{"model": "masked image model", "dataset": "microscope photos of single blood and bone marrow cells", "train_examples": 194171, "image_size": 32, "crop_scale_min": 1, "horizontal_flip": true, "rotation_deg": 5, "method": "mae", "mask_ratio": 0.6, "loss": "mse", "encoder_arch": "vit", "encoder_norm": "rmsnorm", "encoder_norm_position": "pre", "encoder_activation": "quick_gelu", "encoder_mlp_ratio": 3, "encoder_head_dim": 32, "encoder_fused_qkv": false, "encoder_bias": "qkv", "encoder_qk_norm": false, "encoder_parallel_block": false, "encoder_dropout": 0.1, "encoder_inner_norm": false, "encoder_patch_size": [4, 4], "encoder_layers": 14, "encoder_width": 160, "encoder_positions": "rope", "decoder_width": 192, "norm_pix_loss": false, "decoder_layers": 2, "init": "torch_default", "residual_init": "zero_last", "optimizer": "adamw", "learning_rate": 0.0028, "beta1": 0.9, "beta2": 0.999, "eps": 1e-06, "max_grad_norm": 1.0, "max_steps": 8900, "batch_size": 128, "epochs": 5.9, "lr_schedule": "cosine", "final_lr_fraction": 0, "warmup_steps": 890, "weight_decay": 0.2}
Rows from block 9 of the encoder of a small masked image model, named by matrix and row number. Rows with one number belong to one neuron. Each number is 50 + 12 x the weight over its row's rms, rounded and kept within 0 to 99. All counts start at 0.
After each neuron's rows are labels from the 100 images, of 14976, where the neuron reaches its highest value: "colour at peak" is the nearest of a few named colours to the mean colour under the peak; "strongest on" is what is common among them. Only what is clearly more common there than usual is listed. The data: microscope photos of single blood and bone marrow cells. In brackets: how many of the 100, against the usual share in percent.
# fc1: MLP up (encoder.blocks.9.mlp.fc1.weight, 480x160), inputs 54-107
# fc2: MLP down (encoder.blocks.9.mlp.fc2.weight, 160x480, transposed), outputs 54-107

fc1.90:40 50 51 38 35 43 70 63 69 68 44 67 36 45 72 56 44 60 70 65 58 42 40 38 26 68 44 35 62 52 60 46 31 67 38 49 61 29 46 52 57 33 49 50 47 66 42 45 45 78 32 44 53 47
fc2.90:37 55 29 79 73 62 55 21 42 47 54 46 61 74 53 54 67 38 51 68 59 49 43 48 56 43 57 48 22 69 54 21 45 40 59 50 58 60 45 41 44 62 49 46 63 46 51 42 58 52 55 56 47 44
colour at peak: pink (92 vs 24.2)
strongest on: smear: peripheral blood (99 vs 16.2)

fc1.409:54 58 32 40 46 61 45 42 48 61 40 58 39 37 53 35 52 55 47 49 45 78 58 61 22 56 41 57 34 69 51 73 35 17 72 43 42 57 55 54 53 42 55 44 65 31 54 18 60 54 51 57 45 50
fc2.409:58 24 44 61 40 49 46 61 42 55 69 57 59 65 45 47 55 50 59 48 47 40 74 31 55 54 49 58 65 22 44 40 58 61 52 75 58 40 56 48 49 42 48 54 56 46 36 40 57 55 25 52 39 38
colour at peak: white (44 vs 21.6)
strongest on: smear: peripheral blood (50 vs 16.2)

fc1.137:35 51 62 43 46 58 42 57 32 55 55 61 44 64 42 46 62 50 44 47 35 31 47 60 37 70 49 62 75 33 53 55 40 56 51 60 52 66 35 39 39 37 64 31 73 45 33 24 52 41 42 45 38 53
fc2.137:47 38 50 51 58 56 45 57 23 59 50 51 49 40 38 46 59 61 41 40 47 63 68 51 54 44 20 52 57 68 45 44 42 56 62 41 61 48 63 38 39 65 66 36 45 64 73 74 66 61 53 63 63 46
colour at peak: pink (76 vs 24.2)
strongest on: smear: peripheral blood (78 vs 16.2)

fc1.393:62 47 59 55 55 51 83 44 35 73 61 40 51 61 42 45 52 48 38 69 53 53 31 41 57 48 53 48 48 47 43 33 51 54 62 32 42 75 69 39 70 41 52 40 77 37 51 33 76 48 54 48 55 58
fc2.393:53 70 62 32 60 63 49 56 50 57 49 48 38 49 34 49 42 62 52 45 51 58 59 50 59 49 57 39 40 71 56 34 47 62 43 74 65 71 50 39 53 63 35 53 40 16 37 74 56 51 48 47 57 30
colour at peak: purple (50 vs 21.5); blue (30 vs 8.6)
strongest on: smear: peripheral blood (71 vs 16.2); cell type: segmented neutrophil (42 vs 20)

fc1.382:64 53 58 52 55 40 46 54 36 46 49 50 68 45 62 56 61 45 66 46 47 22 79 46 54 58 68 47 55 42 34 51 35 84 40 62 45 63 46 48 37 50 54 46 50 57 44 53 43 53 69 36 43 69
fc2.382:41 61 54 63 49 66 54 52 35 51 48 39 53 73 52 51 45 53 45 41 57 74 15 63 50 40 27 39 28 86 61 20 41 53 54 33 52 45 59 51 59 62 51 52 42 54 39 49 58 45 65 48 41 54
colour at peak: blue (34 vs 8.6)
strongest on: smear: peripheral blood (51 vs 16.2)

fc1.10:59 55 80 66 40 63 55 65 53 61 42 44 35 42 70 35 53 50 75 52 72 30 48 45 39 56 39 55 43 65 42 44 41 65 49 41 58 74 38 64 56 59 66 53 53 72 53 60 40 74 40 45 44 37
fc2.10:53 71 31 50 45 57 52 57 45 42 50 67 57 82 50 50 59 60 36 60 43 42 47 63 69 29 57 59 32 47 45 39 49 57 27 40 41 14 58 62 65 52 50 50 58 56 68 41 45 55 44 48 47 56
colour at peak: pink (77 vs 24.2)
strongest on: smear: peripheral blood (86 vs 16.2)

fc1.327:48 28 39 47 37 53 52 31 61 23 43 25 40 55 43 43 37 59 68 34 00 53 42 44 57 42 46 51 72 42 44 24 53 52 57 49 52 62 53 66 57 45 53 63 47 62 38 41 64 77 45 62 52 78
fc2.327:49 67 52 34 31 39 21 42 39 42 57 88 60 66 61 52 79 39 29 69 62 61 69 76 54 48 61 47 33 65 29 52 37 33 28 63 54 41 65 29 39 63 60 48 60 58 51 66 43 54 52 43 45 38
colour at peak: white (100 vs 21.6)
strongest on: cell type: artefact (30 vs 9.8)

fc1.222:18 56 39 55 55 46 52 64 44 43 47 32 48 53 36 46 47 41 44 33 00 59 49 48 44 62 53 53 42 41 43 46 55 48 42 53 52 52 45 80 73 52 52 54 55 47 54 57 75 61 59 55 69 63
fc2.222:44 60 53 22 30 44 20 47 51 36 52 70 41 48 57 49 76 45 48 62 59 59 64 68 51 37 60 60 34 56 31 41 37 47 27 41 52 47 77 41 37 52 65 59 61 73 55 57 42 58 38 45 50 31
colour at peak: white (64 vs 21.6)
strongest on: cell type: segmented neutrophil (54 vs 20); smear: peripheral blood (49 vs 16.2)

fc1.105:28 39 30 64 75 70 50 66 56 32 35 57 46 57 50 63 38 59 32 53 27 67 41 45 29 57 62 58 58 33 54 46 71 40 41 52 68 47 45 51 43 47 28 58 60 37 41 26 61 40 47 42 59 32
fc2.105:58 52 58 45 36 42 58 55 40 62 59 65 39 47 51 45 75 34 73 47 40 41 45 65 51 35 41 31 66 66 30 46 49 40 62 60 47 49 40 51 54 39 67 55 43 45 57 54 51 55 50 63 33 61
colour at peak: pink (68 vs 24.2)
strongest on: smear: peripheral blood (88 vs 16.2)

fc1.184:38 41 54 40 45 65 45 57 47 50 54 63 45 21 37 42 58 59 62 67 64 43 56 51 37 30 34 56 59 36 45 57 33 64 47 55 46 48 30 58 50 52 72 33 54 40 58 37 50 62 66 76 52 67
fc2.184:56 46 40 59 51 49 45 68 44 31 40 50 54 59 52 53 42 54 51 50 52 66 38 56 46 60 65 48 09 46 60 33 65 55 52 33 36 41 64 40 48 47 39 34 57 53 39 35 59 44 46 56 46 33
colour at peak: pink (64 vs 24.2)
strongest on: smear: peripheral blood (46 vs 16.2)

fc1.75:54 31 51 34 54 52 58 62 44 42 54 54 57 67 36 33 58 41 47 56 53 39 49 43 52 39 44 72 40 12 36 56 40 44 53 55 58 18 42 34 58 74 40 58 59 62 49 57 68 73 61 52 43 48
fc2.75:44 85 42 45 78 45 49 48 46 38 59 86 64 60 72 52 56 43 15 48 57 54 51 52 44 59 48 40 37 61 64 61 61 74 64 63 61 55 27 45 41 24 52 44 46 42 55 41 43 46 49 34 52 58
colour at peak: purple (88 vs 21.5)
strongest on: cell type: segmented neutrophil (100 vs 20); smear: peripheral blood (96 vs 16.2)

fc1.401:51 43 45 46 47 43 54 69 58 45 79 58 55 48 73 26 62 44 49 48 71 37 58 51 29 31 62 55 71 55 41 50 60 61 59 51 59 75 35 51 73 44 77 46 49 57 45 48 38 50 23 60 72 60
fc2.401:48 21 45 24 46 55 28 52 57 50 55 50 56 45 49 52 49 48 73 52 42 64 61 43 49 57 34 55 41 45 26 36 52 59 50 33 46 36 53 61 30 44 45 47 58 64 41 36 34 51 55 54 41 37
colour at peak: pink (92 vs 24.2)
strongest on: smear: peripheral blood (100 vs 16.2)

fc1.355:39 62 54 47 40 56 51 51 55 31 47 62 39 59 50 67 65 63 55 39 01 44 50 50 56 52 61 55 50 50 36 39 53 48 55 56 60 37 59 62 77 59 61 50 62 62 44 49 55 28 47 43 41 51
fc2.355:48 60 57 34 43 37 33 61 43 38 65 74 50 52 58 57 89 46 32 63 63 58 51 44 46 42 57 60 47 38 29 59 34 40 31 52 54 37 66 19 33 47 59 73 59 65 51 57 39 50 63 22 35 44
colour at peak: white (51 vs 21.6); pink (49 vs 24.2)
strongest on: smear: peripheral blood (75 vs 16.2)

fc1.93:38 43 32 72 64 58 33 39 40 51 40 27 44 63 56 47 61 62 47 53 64 25 39 40 60 60 38 66 46 31 56 50 55 50 59 39 55 49 66 34 64 64 39 49 68 58 49 40 55 68 47 38 43 47
fc2.93:45 67 43 50 45 43 47 38 73 63 52 56 60 81 42 58 51 46 59 42 38 59 67 52 40 55 47 43 64 45 57 45 41 34 30 47 33 49 31 42 48 76 51 49 58 45 62 59 33 49 44 37 56 44
colour at peak: blue (66 vs 8.6)
strongest on: cell type: segmented neutrophil (49 vs 20); smear: peripheral blood (46 vs 16.2)

fc1.205:31 37 33 46 33 35 56 44 65 57 63 41 67 66 61 57 45 75 56 69 54 51 44 50 60 32 42 57 66 63 36 59 52 57 61 70 56 43 50 52 54 46 45 74 58 49 55 46 54 44 31 49 31 64
fc2.205:45 70 53 47 54 37 45 66 40 55 46 46 37 48 42 58 62 29 65 40 38 59 39 62 43 77 31 40 27 62 49 25 41 28 37 42 59 49 45 45 34 34 49 61 37 35 27 43 35 56 49 59 33 41
colour at peak: white (57 vs 21.6)
strongest on: smear: peripheral blood (64 vs 16.2); cell type: segmented neutrophil (59 vs 20)

fc1.128:27 39 22 45 57 57 54 57 40 57 44 42 38 45 48 55 27 54 26 45 14 55 40 39 32 57 61 60 59 37 60 48 49 43 56 32 69 44 45 49 79 69 36 63 62 35 46 43 62 35 48 39 53 71
fc2.128:61 49 58 52 41 29 43 64 72 44 59 84 45 61 38 49 87 50 53 49 48 53 54 59 52 43 45 37 65 48 35 60 45 45 51 60 49 57 56 64 38 34 65 65 41 43 54 64 40 46 47 80 38 46
colour at peak: white (49 vs 21.6)
strongest on: smear: peripheral blood (72 vs 16.2); cell type: segmented neutrophil (63 vs 20)

fc1.153:60 33 29 48 26 71 75 55 42 59 40 38 37 38 43 49 54 53 44 80 39 40 47 29 54 50 49 54 47 48 55 49 52 61 29 42 64 64 60 62 43 58 51 38 46 59 35 36 54 59 39 54 42 42
fc2.153:51 85 63 66 58 57 53 36 67 49 34 59 50 47 53 52 43 53 48 47 57 54 47 61 50 50 66 59 36 38 51 28 58 52 64 34 37 46 58 49 60 66 56 63 46 50 78 61 55 42 46 56 47 54
colour at peak: white (66 vs 21.6)
strongest on: smear: peripheral blood (96 vs 16.2)

fc1.468:24 35 34 49 49 68 60 58 48 32 34 43 38 51 51 39 17 67 63 42 10 42 41 33 54 50 60 57 54 41 34 24 56 44 60 52 60 50 36 47 53 66 57 49 70 42 39 34 44 84 36 45 67 56
fc2.468:52 59 51 34 37 44 20 32 45 56 54 62 52 91 67 56 74 50 38 66 63 55 64 66 46 38 52 43 35 69 44 41 34 47 34 59 47 56 71 45 50 50 60 44 50 55 59 74 51 49 55 48 35 41
colour at peak: white (100 vs 21.6)
strongest on: smear: peripheral blood (51 vs 16.2); cell type: lymphocyte (44 vs 15.3)

fc1.76:66 66 48 46 55 54 54 39 53 69 60 41 36 36 58 29 58 24 65 56 32 55 69 51 47 61 61 43 41 33 43 28 38 62 57 49 41 43 65 52 56 35 54 62 61 45 39 37 41 37 46 49 38 44
fc2.76:53 49 51 51 53 55 60 38 52 35 46 42 59 77 52 57 42 39 37 61 51 43 58 34 35 70 44 49 29 46 55 49 64 43 41 60 28 34 49 35 31 71 44 57 51 55 62 49 54 53 48 54 62 49
colour at peak: pink (60 vs 24.2)
strongest on: smear: peripheral blood (59 vs 16.2)

fc1.247:52 61 73 58 53 60 57 53 64 58 64 34 62 34 43 46 58 67 65 50 65 47 40 67 73 64 64 37 42 64 30 49 64 74 57 73 48 46 24 52 41 39 31 61 53 66 56 52 59 50 60 56 34 44
fc2.247:46 26 51 39 56 46 59 48 39 35 49 49 45 43 52 54 61 46 28 54 44 57 45 49 56 48 35 47 56 34 47 52 49 47 42 30 51 40 85 44 53 53 29 30 55 41 66 73 52 44 48 73 52 53
colour at peak: blue (27 vs 8.6)
strongest on: smear: peripheral blood (36 vs 16.2)

fc1.460:40 43 33 40 54 53 56 50 62 34 43 40 35 52 51 61 32 49 54 42 20 36 45 35 42 50 48 46 50 35 74 56 63 36 44 47 59 76 38 64 62 41 49 65 63 40 35 41 64 56 57 51 78 78
fc2.460:48 69 57 35 55 51 27 37 57 54 53 68 45 73 53 48 79 37 31 58 50 59 75 66 53 42 54 48 46 70 34 47 42 53 53 57 50 41 53 63 43 64 68 56 49 55 72 62 34 58 42 85 27 25
colour at peak: white (73 vs 21.6)
strongest on: smear: peripheral blood (63 vs 16.2); cell type: segmented neutrophil (52 vs 20)

fc1.263:58 55 54 45 54 47 42 34 53 69 32 54 64 58 51 79 43 63 67 51 26 60 43 56 31 52 47 50 56 63 32 44 52 68 42 50 38 57 51 78 54 66 49 54 42 61 41 46 54 65 35 61 37 55
fc2.263:48 77 59 50 38 57 37 91 51 48 59 69 55 35 64 61 71 46 57 63 55 36 58 58 48 43 62 48 18 34 47 63 52 12 51 71 47 27 56 54 52 61 63 51 53 49 53 72 38 58 54 39 38 46
colour at peak: white (66 vs 21.6)
strongest on: cell type: promyelocyte (32 vs 6.4)

fc1.301:59 59 49 61 28 51 42 48 37 40 26 65 55 51 52 65 63 32 52 59 54 32 46 48 66 51 35 60 65 62 41 50 21 48 52 42 41 51 45 35 61 62 55 31 42 45 41 33 45 62 56 46 37 60
fc2.301:51 32 49 53 45 63 58 46 46 44 36 50 39 75 65 52 19 64 44 53 57 70 34 47 64 45 50 41 30 41 63 44 58 60 58 38 70 44 63 44 42 48 26 37 50 55 82 81 67 43 51 46 67 43
colour at peak: blue (44 vs 8.6); purple (44 vs 21.5)
strongest on: cell type: segmented neutrophil (40 vs 20)

fc1.326:40 59 39 31 30 51 36 54 35 23 47 50 64 56 29 49 55 52 55 38 26 28 65 40 57 46 45 54 41 30 47 49 50 56 49 62 74 43 69 52 69 63 63 49 60 76 36 49 69 45 37 64 61 34
fc2.326:41 47 51 36 30 48 32 49 42 59 40 73 50 44 53 59 51 63 47 65 61 41 42 43 49 51 48 56 25 32 41 44 49 50 58 49 77 49 71 31 45 59 56 46 65 60 51 54 44 47 43 32 53 29
colour at peak: pink (86 vs 24.2)
strongest on: cell type: segmented neutrophil (95 vs 20); smear: peripheral blood (82 vs 16.2)

fc1.450:24 29 42 58 55 55 45 57 45 38 44 36 39 57 49 51 24 53 34 50 30 58 31 41 41 42 73 49 49 37 56 65 50 35 50 32 51 61 54 60 56 49 31 58 58 41 24 43 65 37 35 53 52 53
fc2.450:61 76 63 34 45 35 33 48 52 53 52 64 49 44 48 42 87 43 51 61 47 60 72 84 45 46 32 55 54 50 33 43 48 52 36 58 52 55 57 53 33 47 67 57 47 42 75 52 30 49 52 81 52 36
colour at peak: white (89 vs 21.6)
strongest on: smear: peripheral blood (92 vs 16.2); cell type: segmented neutrophil (56 vs 20)

fc1.427:43 59 61 55 36 39 52 52 46 49 53 47 63 47 63 42 56 62 64 43 67 63 56 56 43 44 43 51 55 57 53 45 27 58 55 40 54 73 45 60 33 53 65 29 38 57 46 77 56 62 58 65 47 45
fc2.427:45 62 52 41 64 52 61 40 32 40 44 52 32 36 64 52 37 63 21 45 47 42 43 78 47 71 68 55 50 55 41 40 53 25 39 34 49 31 57 46 55 55 46 44 53 57 58 54 48 42 55 44 67 45
colour at peak: white (48 vs 21.6)
strongest on: smear: peripheral blood (66 vs 16.2); cell type: platelet (29 vs 1.1)

fc1.389:40 46 27 37 37 54 47 58 35 43 68 42 33 56 49 53 50 40 55 56 33 69 45 56 34 49 61 42 45 53 62 40 38 43 57 36 57 32 53 56 66 63 47 37 69 35 49 45 48 35 59 58 55 65
fc2.389:49 50 53 56 35 35 66 47 82 43 53 49 57 40 51 43 52 37 68 52 53 28 52 35 41 58 57 48 38 49 51 78 52 39 33 67 39 74 31 51 46 37 55 67 51 45 42 54 37 48 43 50 41 51
colour at peak: white (55 vs 21.6)
strongest on: smear: peripheral blood (91 vs 16.2); cell type: segmented neutrophil (46 vs 20)

fc1.200:54 39 54 59 33 40 58 38 40 54 63 53 56 56 53 39 47 65 56 40 54 47 23 45 40 44 48 62 43 59 49 50 64 48 37 70 50 67 70 66 34 67 75 40 60 42 42 50 58 69 62 49 52 40
fc2.200:46 91 47 55 56 58 52 63 68 66 56 49 31 71 49 57 32 42 53 31 51 46 43 70 46 45 73 22 46 59 40 41 45 52 62 46 43 41 45 47 55 42 55 57 75 43 45 54 57 56 51 41 30 54
colour at peak: white (82 vs 21.6)
strongest on: smear: peripheral blood (59 vs 16.2)

fc1.235:35 44 31 72 63 63 37 50 48 51 40 52 35 59 43 69 32 49 38 48 17 52 51 47 48 46 54 44 50 38 74 54 54 30 43 40 70 51 59 52 63 48 34 67 55 32 35 18 55 30 44 59 57 64
fc2.235:49 44 64 31 36 42 52 45 49 61 55 59 54 33 48 46 79 31 50 41 38 61 68 50 44 58 42 46 41 50 31 44 53 64 55 52 56 67 33 56 49 47 81 59 46 43 52 76 40 60 54 73 37 38
colour at peak: white (49 vs 21.6)
strongest on: smear: peripheral blood (72 vs 16.2); cell type: segmented neutrophil (71 vs 20)

fc1.338:35 66 45 65 47 60 33 50 64 38 40 35 49 60 42 36 59 61 52 56 55 57 38 36 66 45 44 65 42 47 55 45 58 25 67 58 53 45 41 61 65 24 46 42 69 66 52 34 64 48 40 40 60 41
fc2.338:52 68 47 68 32 62 63 74 58 60 49 24 43 77 50 49 33 42 57 51 47 47 36 39 51 30 72 52 54 37 66 43 40 32 39 48 43 45 73 44 52 51 35 51 44 38 80 61 46 58 56 56 36 46
colour at peak: purple (73 vs 21.5); blue (25 vs 8.6)
strongest on: cell type: segmented neutrophil (52 vs 20); cell type: promyelocyte (25 vs 6.4)

fc1.374:46 58 36 36 38 54 54 77 47 53 59 55 64 74 45 55 42 49 52 53 48 56 49 54 63 25 69 27 45 50 53 35 36 51 56 75 52 33 48 55 61 22 46 48 69 42 27 55 43 64 63 52 50 57
fc2.374:56 44 68 58 61 52 64 37 44 28 40 61 46 29 56 49 72 59 44 68 44 51 39 35 49 62 27 51 43 63 41 42 56 47 45 47 35 72 68 47 43 84 61 60 58 40 91 52 42 47 44 65 45 25
colour at peak: pink (76 vs 24.2)
strongest on: smear: peripheral blood (47 vs 16.2); cell type: platelet (34 vs 1.1)

fc1.212:49 44 49 44 52 62 48 37 51 46 40 37 54 53 36 37 42 62 62 45 00 72 42 43 39 46 55 40 61 54 41 21 51 59 52 49 53 84 43 77 72 46 56 53 51 48 29 39 75 61 53 78 54 79
fc2.212:49 74 47 36 20 38 19 55 57 36 58 80 57 65 56 54 69 50 44 62 59 57 62 68 56 49 61 51 34 49 42 52 41 25 29 51 41 39 80 39 51 66 67 51 58 71 47 63 32 57 45 50 46 34
colour at peak: white (95 vs 21.6)
strongest on: cell type: artefact (30 vs 9.8)

fc1.107:46 46 25 56 38 48 63 40 65 36 48 51 56 60 56 54 36 42 30 57 35 69 61 54 53 36 62 50 41 42 66 43 62 44 63 45 61 45 72 62 56 32 42 53 68 34 29 42 57 45 24 51 42 46
fc2.107:58 46 58 48 73 35 46 30 51 50 52 53 41 16 47 45 84 35 64 48 41 39 68 43 44 55 34 44 66 43 42 53 54 63 48 59 39 59 49 52 51 64 71 62 65 31 52 57 52 50 49 53 52 37
colour at peak: white (66 vs 21.6)
strongest on: smear: peripheral blood (78 vs 16.2); cell type: segmented neutrophil (42 vs 20)

fc1.417:16 43 40 50 61 66 70 47 51 53 43 41 32 54 55 37 33 68 48 53 08 47 37 28 55 58 45 59 65 39 53 51 56 39 62 56 63 54 43 48 67 46 47 46 69 16 47 40 37 76 59 33 56 53
fc2.417:49 58 47 40 26 45 24 44 59 47 55 55 50 77 54 52 63 40 50 52 60 65 67 65 47 31 42 47 39 62 30 32 31 49 22 56 47 49 72 50 50 47 52 54 45 65 54 64 57 50 48 54 39 37
colour at peak: blue (60 vs 8.6)
strongest on: cell type: segmented neutrophil (72 vs 20); smear: peripheral blood (35 vs 16.2)

fc1.217:51 53 29 51 64 52 59 45 62 62 70 50 48 56 41 70 34 55 63 27 51 50 49 44 59 37 34 50 40 57 56 57 59 35 43 32 33 30 42 72 43 49 66 42 53 62 55 44 41 58 47 58 40 46
fc2.217:45 30 57 40 53 50 77 46 51 42 45 44 43 86 53 60 68 53 65 50 47 51 38 66 45 66 50 43 63 52 22 43 57 74 44 45 58 71 35 60 65 44 47 55 38 48 35 43 52 39 61 47 35 37
colour at peak: blue (54 vs 8.6)
strongest on: cell type: promyelocyte (44 vs 6.4)

fc1.44:59 51 49 62 59 41 45 17 42 62 63 64 61 55 48 42 44 51 57 55 48 60 28 65 38 45 47 36 62 32 41 56 44 29 43 26 45 38 63 38 48 64 56 50 64 64 19 71 56 39 56 56 34 56
fc2.44:53 24 54 43 44 46 56 58 57 53 62 43 55 73 62 50 49 59 41 47 46 42 43 49 66 46 53 50 23 50 59 27 45 41 46 27 71 35 26 48 26 39 40 77 44 42 67 72 33 58 45 33 51 46
colour at peak: purple (84 vs 21.5)
strongest on: cell type: segmented neutrophil (48 vs 20)

fc1.478:39 35 49 52 48 57 53 43 60 40 36 53 55 48 27 31 60 70 39 65 57 67 45 60 50 49 45 62 41 55 63 67 68 37 43 45 54 24 79 61 49 60 60 41 40 30 34 25 48 46 65 55 59 62
fc2.478:44 44 55 36 34 42 53 57 47 73 43 68 53 63 42 49 57 39 83 44 54 54 69 49 47 67 64 46 43 49 58 84 54 66 57 45 48 69 26 42 38 33 52 62 44 32 58 56 52 53 26 47 65 43
colour at peak: white (95 vs 21.6)
strongest on: smear: peripheral blood (83 vs 16.2); cell type: segmented neutrophil (43 vs 20)

fc1.11:29 50 34 57 58 42 19 59 47 57 58 48 44 79 28 38 55 56 43 35 54 51 51 42 53 74 35 80 41 44 51 59 64 44 38 62 50 51 63 28 50 47 50 54 77 60 42 49 48 64 44 36 67 47
fc2.11:54 41 49 64 37 48 42 38 43 39 49 64 59 99 54 54 68 59 49 48 48 49 51 44 48 53 48 44 61 59 47 60 55 37 36 60 41 64 67 39 49 56 64 50 57 64 46 48 48 49 47 45 49 55
colour at peak: blue (51 vs 8.6); purple (48 vs 21.5)
strongest on: smear: peripheral blood (100 vs 16.2); cell type: lymphocyte (88 vs 15.3)

fc1.79:55 53 61 52 46 55 53 48 43 11 57 59 69 60 39 26 67 56 49 57 61 61 53 57 61 50 36 52 43 69 53 55 46 24 48 60 38 61 45 38 59 52 54 44 68 54 66 49 40 52 36 70 50 29
fc2.79:48 67 48 52 38 65 51 56 67 45 46 44 47 99 43 41 21 57 63 41 48 49 40 62 43 29 42 41 69 52 60 42 53 63 44 39 44 56 73 38 59 48 52 45 57 60 25 66 55 46 49 43 58 57
colour at peak: blue (72 vs 8.6)
strongest on: cell type: promyelocyte (35 vs 6.4)

fc1.418:57 54 70 53 51 52 42 64 39 47 53 43 60 58 52 54 62 33 64 41 60 39 45 56 63 71 34 35 47 42 50 45 39 66 47 51 54 63 55 45 40 59 58 61 47 79 45 66 42 69 63 42 56 70
fc2.418:48 51 45 38 34 44 51 84 32 57 46 42 41 61 62 49 36 50 51 46 59 38 53 66 50 47 56 49 48 72 58 51 50 43 52 32 51 29 35 54 51 45 61 42 50 61 65 25 45 53 51 33 28 59
colour at peak: pink (51 vs 24.2)
strongest on: smear: peripheral blood (78 vs 16.2); cell type: segmented neutrophil (42 vs 20)

fc1.35:49 65 48 53 50 62 43 63 61 36 64 46 47 49 66 64 42 33 54 46 22 48 39 49 50 77 58 64 73 61 28 47 60 65 52 56 69 55 52 47 66 47 34 45 56 55 47 47 59 46 50 32 63 63
fc2.35:49 47 42 48 44 48 52 53 33 53 61 50 42 97 32 31 67 41 43 65 51 49 59 65 66 34 31 47 57 39 45 63 47 42 46 52 53 54 59 62 40 35 61 50 43 55 53 48 35 51 60 74 44 43
colour at peak: white (49 vs 21.6)
strongest on: smear: peripheral blood (59 vs 16.2)

fc1.241:30 56 38 54 61 63 65 45 40 13 31 33 53 58 57 51 23 59 56 37 28 42 51 33 65 53 52 61 54 31 64 40 46 45 56 63 75 61 35 59 71 60 55 42 57 25 52 45 49 71 55 60 66 54
fc2.241:47 53 58 53 28 43 29 25 61 46 59 47 50 96 55 51 68 47 42 39 61 60 66 83 55 37 44 44 46 69 42 34 41 33 41 53 44 35 51 47 46 50 55 46 53 66 47 73 44 46 39 49 44 35
colour at peak: purple (49 vs 21.5)
strongest on: cell type: segmented neutrophil (55 vs 20)

fc1.419:46 52 44 41 37 53 76 45 36 54 63 21 38 62 48 58 29 52 80 42 56 22 26 63 51 52 41 71 37 25 63 82 43 67 56 30 65 41 46 40 50 66 48 53 63 41 37 43 38 73 62 59 57 47
fc2.419:39 62 61 38 50 45 61 37 39 73 35 47 55 48 74 59 48 47 35 59 50 57 54 33 44 40 66 33 23 40 44 42 52 64 59 50 62 53 23 41 45 58 48 38 51 28 60 70 40 36 58 40 67 59
colour at peak: purple (60 vs 21.5)
strongest on: cell type: segmented neutrophil (70 vs 20); smear: peripheral blood (49 vs 16.2)

fc1.431:32 22 51 51 53 37 34 62 72 62 49 31 42 59 29 33 58 54 56 47 57 65 60 49 51 44 46 74 40 39 58 56 42 39 61 32 55 30 69 64 60 57 34 47 77 70 65 51 69 60 49 42 38 44
fc2.431:49 69 45 53 49 51 81 53 42 32 57 83 50 58 59 51 59 46 21 61 58 54 35 35 53 49 85 43 66 47 43 59 61 52 55 67 45 42 26 49 40 43 52 56 36 48 61 46 40 60 73 40 56 75
colour at peak: purple (63 vs 21.5)
strongest on: smear: peripheral blood (99 vs 16.2); cell type: segmented neutrophil (97 vs 20)